Weights of a small image flow-matching model: norm groupnorm, trained on photos with spoken descriptions (Open Images, Localized Narratives).
Rows from block 2 of a small image flow-matching model, named by matrix and row number. Rows with one number belong to one channel. Each number is 500 + 40 x the weight over its row's rms, rounded and kept within 0 to 999. All counts start at 0. Numbers have three digits each.
After each channel's rows are labels from the 100 images, of 14976 (inputs lightly noised), where the channel reaches its highest value: "patch colour" is the nearest of a few named colours to the mean colour under the peak. Only what is clearly more common there than usual is listed. The data: photos with spoken descriptions (Open Images, Localized Narratives). In brackets: how many of the 100.
# convs0: first 3x3 conv (model.enc.0.2.convs.0.weight, 48x48x3x3, each kernel summed), inputs 0-47
# convs1: second 3x3 conv (model.enc.0.2.convs.1.weight, 48x48x3x3, transposed, each kernel summed), outputs 0-47

convs0.26:514485452573531528465490512542530518472538507495531518426533500522375534520608511493431508525471437499531548533469562532512497491477484491517468
convs1.26:514488486469435476436515488536451417474530495509571510404509467491613534456521487561592516480484448490524497499508492525491472455470497480501522
patch colour: white (43); cyan (28)

convs0.34:516515545507486511520492487500495512484475510469537476483528521432510484445447525467534514567523512539509464542440555490485453333461537526551532
convs1.34:542492486415513492539541556463476511475461511546439495541489483522445492498595502545490507586493507550530500492569472490410536528518548515438478
patch colour: cyan (25)

convs0.10:486508505501490526509512545538521500478475504510484511521484485525271523507507500475417525496484514490446505513488525470488482480478502517487494
convs1.10:535493523520457511453547468530465518493530503547521485449476447526539557461453513537458602451466493490540530541627554521503513440492498497511524
patch colour: white (54)

convs0.7:488512460564469458487549492441463464499478511481459512495498461479362448475460472438448529479495481467473452533429475547472537463495468437493490
convs1.7:562486503502463477492492534471506485501501500437497518496454577480444413527515536527530538508496520493491551543511517512522526615574400519485561
patch colour: white (100)

convs0.42:464446533492517490485464530492477441589509511501482490452490470511537472452492532520549509465495468446433453557626581489433497504486499489481464
convs1.42:498472532452490506433513471526583425496506499503571518459466564531532512444489539456505511426459563531503547527594472544541497489477500543527531
patch colour: white (69)

convs0.4:569483460357471435512508451455456466446468446539486473468506466502450528525511495501497478554552470485433537497507486497507517493510489525443560
convs1.4:501549458521447507506531516449557424396506501435492517521390516512529534471526560574515576452503492503490515521524506556478482471500472496494486
patch colour: blue (51)

convs0.2:474463547545486534472550529482504501499473378417491553464466452467504556470490528452519544458547474517434521555482494504431503460453521480500463
convs1.2:528542500522478491514511507569491424596462519488503548435485504532490495560469552513541469495482522483482403542588535550500515495498486436510565
patch colour: white (89)

convs0.24:516554508593477462457496540502451451519489470475483483518469457446521542422466526522575485505505564471505428516424486519466484476457553464442464
convs1.24:542471540445511482435539452513499507537444480548554510371515510530583526503546492515563581471431476511519520486507511470505502479453498470512517
patch colour: black (61)

convs0.18:479531476471506427528447503396481538516483487512463452504534526491391423486524495471448499500483495456446486444435453451484524497522445519471470
convs1.18:564426510565485491453510495569504410426517509462527501489429461473463536488495567576516537488519497532559557496523542494489479461463519461488463
patch colour: purple (39); red (25)

convs0.21:478452456496476512473536476604513480466464532507509494512487410457495618501480507578493505494524488507545490492513520425517514497502539394503484
convs1.21:505617467532444529495520478466409461554533463513471498440466450509502511552460524496535468493556474549558508504504493463500484419490567464488485
patch colour: yellow (87)

convs0.40:446527483456464504484445549541410514486491481480520508468532433511577545489471478461486493481486498509575525508538643534465472489536524510519499
convs1.40:471464534438550517458508384479415513512519521487519517562510508447410476487528486489476462522552560505503587492479523457505472535535510509549509
patch colour: pink (34)

convs0.13:552518473498493489502458489575476474509529516539495504478527505510591409441493503510515443497551492440395465539579423497481499480498519468457495
convs1.13:532388570482499503475521440553459461488515563458508502491457473515543505475470558558454471461512478479565528530557540540541454456441530498488490
patch colour: pink (43); white (37)

convs0.5:490531478507502462544459545404505521505463477454489473516503532519424459503499496440436454479432509452452457449401472466527539531531459545521483
convs1.5:522454530511489492409494440536496500386526505474489496478440433483523503516460502562497466450511478519558579492527548516485432449461528465497457
patch colour: blue (31)

convs0.9:507438506559527493499477566579482461521492466463455510460500502471446483506509500374502542455546507455518489501524547475495392488501510550472456
convs1.9:548489534561497507468509429521474466439483490513458512488474464542602558473498544522548481441467522451509504527557557550532444436484507427513498
patch colour: white (76)

convs0.43:466502492494451496460485515576448460483487487629480481458498462471480506495479550558475542496530516526531481479474549444500480446456393501445488
convs1.43:447425489556569532570505468458468485517508536414444536449470574466499553547539508475504557546473492472508535493532534531446511534484449527513487
patch colour: red (83)

convs0.32:491507511347493499519494534564534528481501428492503486493502468561378505514508466494466565498467454501511519547548519539494503478513473506540509
convs1.32:528515484568463498507521533555506452436492523500472507478433496535523490406423567522567480426531448521532498522513525543477529481476591477473505
patch colour: white (94)

convs0.38:427476518403501484517471541466454491505445504507448504491507479529353520499516508426444504477469470449558488485487489437497519469527498484474524
convs1.38:540520484518417483415490489548566549446525509536488492472439444529562514491510534519490595470509505533528522520577578523488497468464537490461489
patch colour: cyan (64)

convs0.28:475511509381497458493521474463454483509494469482480477466496472478634472472471538533563502520487502499533427501438479417495538525513500479451511
convs1.28:548541516582476522462520545527504409463483525497495526549495439548437508466401514546529456446474500488489545536570534526515515478437540508486492
patch colour: black (49)

convs0.12:472586513487432469457470443500460448488462542544467499466453475504485461438505479534496539428499475478478438485484479519449573459469433564455485
convs1.12:439504447490529502547547509498525398482420442425441555552510472463491520525548511511476507547487527505469493457495502572435465563502471473487500
patch colour: red (79)

convs0.47:459481504527490490508518486550483486487504522489494494465491484427503466542470506497312506484512507467555505503376501493493512504527497503536531
convs1.47:478503506582473506437507514536474470457573495476527524424477474484598479494405517548453522394496501495524523503546520532501534477498498484553515
patch colour: white (52)