Rows from block 7 of a small image flow-matching model, named by matrix and row number. Rows with one number belong to one channel. Each number is 500 + 40 x the weight over its row's rms, rounded and kept within 0 to 999. All counts start at 0. Numbers have three digits each. After the name is the row's rms in percent of the matrix's.
After each channel's rows are labels from the 100 images, of 14976 (inputs lightly noised), where the channel reaches its highest value: "responds to" is what is common among them. Only what is clearly more common there than usual is listed. The data: photos with spoken descriptions (Open Images, Localized Narratives).
# convs0: first 3x3 conv (model.enc.2.1.convs.0.weight, 96x96x3x3, each kernel summed), inputs 0-95
# convs1: second 3x3 conv (model.enc.2.1.convs.1.weight, 96x96x3x3, transposed, each kernel summed), outputs 0-95

convs0.44 088:474586479511461468470483506480478578480449429481385482505503561514462468541502504421517505490516457524543535444495508494479480532474563496482543503510458531509430539538468509486432483544574464491556461482492455534499362510511453438473499458508476543474514427500466493552453491529533467499
convs1.44 086:530558489475504535538497496474464523527425466517468499487504457522526511533504501443505472458505398493492475513533567453471475467589567533518488485511508484524505512447541472432567489512375507521460495543549493473484461545504462463464529503429465451499490528535434566459485579413551499442
responds to: text has "grass"

convs0.33 056:520491514425496567545539545523486523398488457491407488469531450432461476542482497532569485482521511515471497551486538491539518501542522527519540505521525511454442481487577505499543535478501553495530460448504495476487405438530502520502444499517491389508530567539564498534406542445495516528
convs1.33 049:455509459438521482482504411444479530515449500493575454474516503501504520562510518554459474530536487451556529474476513495522530500627514497560436516489493563507517552498505554511572463488521459518562545588550471444580516493533527542495566501444474530497492537551481491478502495413561496511
responds to: text has "grass"

convs0.4 106:481513514511461563496543576455498486519497486485508536462486452472530435536438449504567493563465475513528457392501496525436465494541503507418517487498448507397552445471481537458476536477480520460488490400489439493528465433477499490500504502473494517493452577467470441489490472552438525428
convs1.4 135:502477478559486515521514526427513504464508566497507370590509442567492470495529482489467524513473573458589475495499489515470497509528528528468522401529548535475521470510494520478462490546529548544523501468526576512454504482497535486577541516415601571476531523540491485499535471536488542497
responds to: text has "sky"

convs0.45 062:513453462433567491479538503523473587464453505525474463527566480409459512550426466581510469458487582498434490485488517529470553505478531557513499478507491517470523423579508472490496462556493434502518469421471516516483451407536539515527479463450488484437498533493536446482466526484452511526
convs1.45 066:453539477467538486541542470471476496503462472509561511515552551507508511515548490437464508484526407498416451513452550534460499564607520512557438575494528546542514631524521556476477499514466512545561548548550505482503493525553544491490507513435453466539469480549544502500521510520468469504
responds to: text has "sky"; text has "trees"

convs0.59 063:505488518507526478531554517514505512498509503523480515531497496450524533424435440494436490426495531470450451630447469433464431477451531479503459502492498521435489448463466467467501514519515483478498476550471537501511496531501509569488475501460463468484484503533426456492550487332444489481
convs1.59 083:523474479509509459471483496603516467527537487545599608445528497475561494502499485567476533465532448567542455454493578507494558471584458465536435507478483499495513499500522505555454468492530503579563505470492494472511529447446547435540431499522467484487463452536528498504528525470543475450
responds to: text has "sky"

convs0.28 123:480504484413548474523567501507503508571525532536515505447535490518455456482505501464567438523493465535405478559526460483501519544524576466539467483464467514490483488498505434482510501478403507508450490516540607447482543479474487452419534458454517506496473560475449476530600564517533485504
convs1.28 177:580500467450515505479433578478506492455454488500526627524504523434512530515471553497535458466542528493515466427489489504454440470493510470579480557500502524441526576529508505475523507492522476486513486503549449531507485535557479606465536533584491492510547538548533445545495474532453557544
responds to: text has "grass"

convs0.87 110:500490485575530523528476534457502455532516533509515519514485486495499489526450485546458442543493481485471472588498463477444482473502516466438459411467466488434560401425534473462496532505475524472461425545483571458522517502570493546499539491416468506539453563528411476491535466437489516445
convs1.87 152:483486494549440490518534528517514442495521540535514368577498435542526478495543453507412551496493517512598489519510487474433472488572492521483483468489554560474523456511446517511470481531499579540471513427518507471464468472533526412541468485471610537487476473557488491466513516511510518477
responds to: text has "sky"