config.toml
conditioning = "none"
cond_dim = 192
logit_normal_time = true
norm = "groupnorm"
weight_standardization = false
widths = [48, 96, 96, 96]
residual_init = "none"
optimizer = "adamw"
beta1 = 0.9
beta2 = 0.999
eps = 1e-08
batch_size = 128
lr_schedule = "poly"
final_lr_fraction = 0
weight_decay = 0.2
Rows from block 15 of a small image flow-matching model, named by matrix and row number. Rows with one number belong to one channel. Each number is 200 + 30 x the weight over its row's rms, rounded and kept within 0 to 999. All counts start at 0. After the name is the row's rms in percent of the matrix's.
Before each channel's rows are labels from the 100 images, of 14976 (inputs lightly noised), where the channel reaches its highest value: "strongest on" is what is common among them. Only what is clearly more common there than usual is listed. The data: photos with spoken descriptions (Open Images, Localized Narratives). In brackets: how many of the 100.
# convs0: first 3x3 conv (model.decb.0.2.convs.0.weight, 96x96x3x3, each kernel summed), inputs 0-95
# convs1: second 3x3 conv (model.decb.0.2.convs.1.weight, 96x96x3x3, transposed, each kernel summed), outputs 0-95

strongest on: text has "grass" (38)
convs0.3,102,164,218,178,157,245,211,200,194,223,216,205,148,242,223,228,175,147,175,186,156,182,173,181,168,188,205,103,159,189,221,209,160,173,231,199,175,159,145,234,195,173,174,179,220,192,200,175,168,166,168,183,180,195,208,238,195,239,210,171,208,164,229,204,174,201,139,200,212,162,197,134,205,183,160,170,209,131,172,170,226,214,177,158,194,197,167,173,192,193,179,141,224,219,214,217,192
convs1.3,124,183,205,250,235,154,181,161,226,206,219,163,194,149,255,164,265,221,211,195,210,187,224,228,178,220,175,190,249,226,171,202,199,224,175,189,199,196,215,130,177,188,233,192,185,218,194,196,200,255,229,219,223,192,177,185,178,184,226,163,158,233,131,218,230,196,227,188,199,185,182,277,212,210,227,223,209,239,225,238,141,180,222,246,144,186,227,230,203,180,193,234,143,180,177,178,227

strongest on: text has "sitting" (33)
convs0.48,078,255,175,212,201,229,224,184,159,215,130,224,147,190,183,259,141,225,173,232,212,213,226,228,174,216,128,193,213,213,175,202,205,244,218,213,159,223,174,217,176,230,178,167,232,159,263,235,203,194,202,173,198,250,191,193,243,221,190,201,221,116,206,236,172,226,186,213,179,209,206,213,217,212,146,185,207,205,159,210,198,191,153,207,182,187,217,164,192,165,247,214,210,237,186,249,175
convs1.48,092,229,190,215,203,207,210,232,232,203,144,186,236,242,170,179,176,184,164,135,190,194,222,203,208,158,237,180,193,207,247,181,206,204,203,159,191,181,190,181,229,188,229,183,180,237,203,219,180,162,183,178,155,165,198,182,166,187,144,204,217,244,209,213,214,165,180,195,130,127,219,176,177,175,187,142,145,198,200,170,162,216,186,194,217,192,200,144,152,194,143,212,221,217,273,226,255

strongest on: text has "color" (30)
convs0.27,099,117,199,176,189,227,192,197,201,217,237,204,151,198,231,196,230,183,213,224,178,242,177,173,162,205,218,118,141,210,197,193,245,160,201,214,222,201,171,266,162,138,170,218,182,188,196,204,197,192,191,249,164,170,207,227,207,237,194,210,215,179,210,224,202,201,147,209,182,202,183,157,194,166,181,183,240,146,165,164,210,186,201,164,263,152,140,187,192,237,178,154,195,214,183,194,188
convs1.27,142,221,241,207,200,209,175,195,256,223,225,192,221,234,194,216,245,188,143,148,171,146,216,200,196,174,235,194,211,183,229,243,206,209,199,206,221,199,217,159,214,186,187,205,127,179,193,195,191,144,215,131,184,222,267,208,203,209,243,208,228,231,135,198,198,231,165,156,206,222,206,188,226,247,241,249,214,212,219,204,174,200,242,221,187,212,220,189,266,239,215,260,175,218,223,183,156

strongest on: text has "trees" (89); text has "sky" (55); text has "grass" (29)
convs0.91,079,218,221,185,151,201,252,226,197,224,195,216,251,192,226,198,173,158,195,214,228,228,198,207,194,201,170,191,141,187,180,201,229,235,227,215,205,197,161,212,144,228,146,175,240,178,233,183,167,227,183,205,187,221,189,218,249,215,185,212,176,160,246,218,147,256,205,203,259,210,157,216,207,181,134,195,188,149,141,121,192,169,189,233,222,165,194,162,193,185,193,164,213,187,171,204,151
convs1.91,116,183,243,169,295,172,169,225,189,193,236,249,310,192,240,195,223,189,229,168,208,187,204,153,199,183,215,184,170,174,183,173,229,178,183,220,239,184,183,193,174,167,146,215,192,177,151,187,211,161,159,246,260,147,220,185,211,186,247,240,190,229,149,232,209,239,201,221,176,210,202,190,246,215,198,222,192,201,194,173,189,205,238,222,182,184,187,186,209,198,179,215,210,203,177,162,182

strongest on: text has "grass" (36)
convs0.35,108,93,214,146,173,218,199,185,202,209,204,192,152,198,201,220,223,179,187,212,159,224,190,184,178,206,179,104,153,186,189,210,199,165,203,181,195,194,181,228,183,197,146,172,190,180,209,179,181,161,178,199,179,202,204,213,220,254,215,185,202,185,221,199,203,184,158,218,182,195,206,146,199,198,165,186,212,124,147,146,218,195,195,140,205,183,125,175,180,178,173,140,191,200,197,203,163
convs1.35,130,205,223,240,225,225,184,179,192,208,225,189,210,235,232,214,245,245,173,175,208,173,193,193,212,203,247,166,217,219,207,236,222,232,178,256,243,204,220,155,216,150,202,219,212,219,198,170,165,253,166,183,226,222,200,223,190,177,262,193,178,178,130,186,189,211,213,185,248,209,180,180,185,187,214,214,262,246,186,249,186,170,231,231,189,187,187,256,244,248,270,244,163,235,202,157,188

strongest on: text has "black" (43); text has "white" (42)
convs0.12,055,174,200,205,188,164,205,217,214,207,146,194,224,198,184,181,136,261,194,180,200,210,182,199,210,217,144,108,182,188,132,170,110,195,188,207,193,231,189,176,213,200,191,202,198,207,200,200,230,214,228,177,210,198,175,168,210,186,174,190,181,141,207,189,177,191,238,201,190,230,170,215,196,201,179,224,175,277,171,233,202,242,113,202,231,194,171,182,192,227,132,236,182,188,203,220,181
convs1.12,056,194,146,239,225,204,195,138,182,201,226,189,205,176,229,124,264,147,214,238,199,181,169,217,158,212,208,197,192,147,219,180,214,176,156,179,220,230,177,162,169,197,188,194,168,166,224,155,202,183,242,246,192,179,172,203,180,193,193,224,209,252,163,262,245,212,139,213,210,175,167,233,212,203,156,233,233,168,219,171,190,227,260,186,184,216,188,214,182,150,168,208,180,218,173,190,206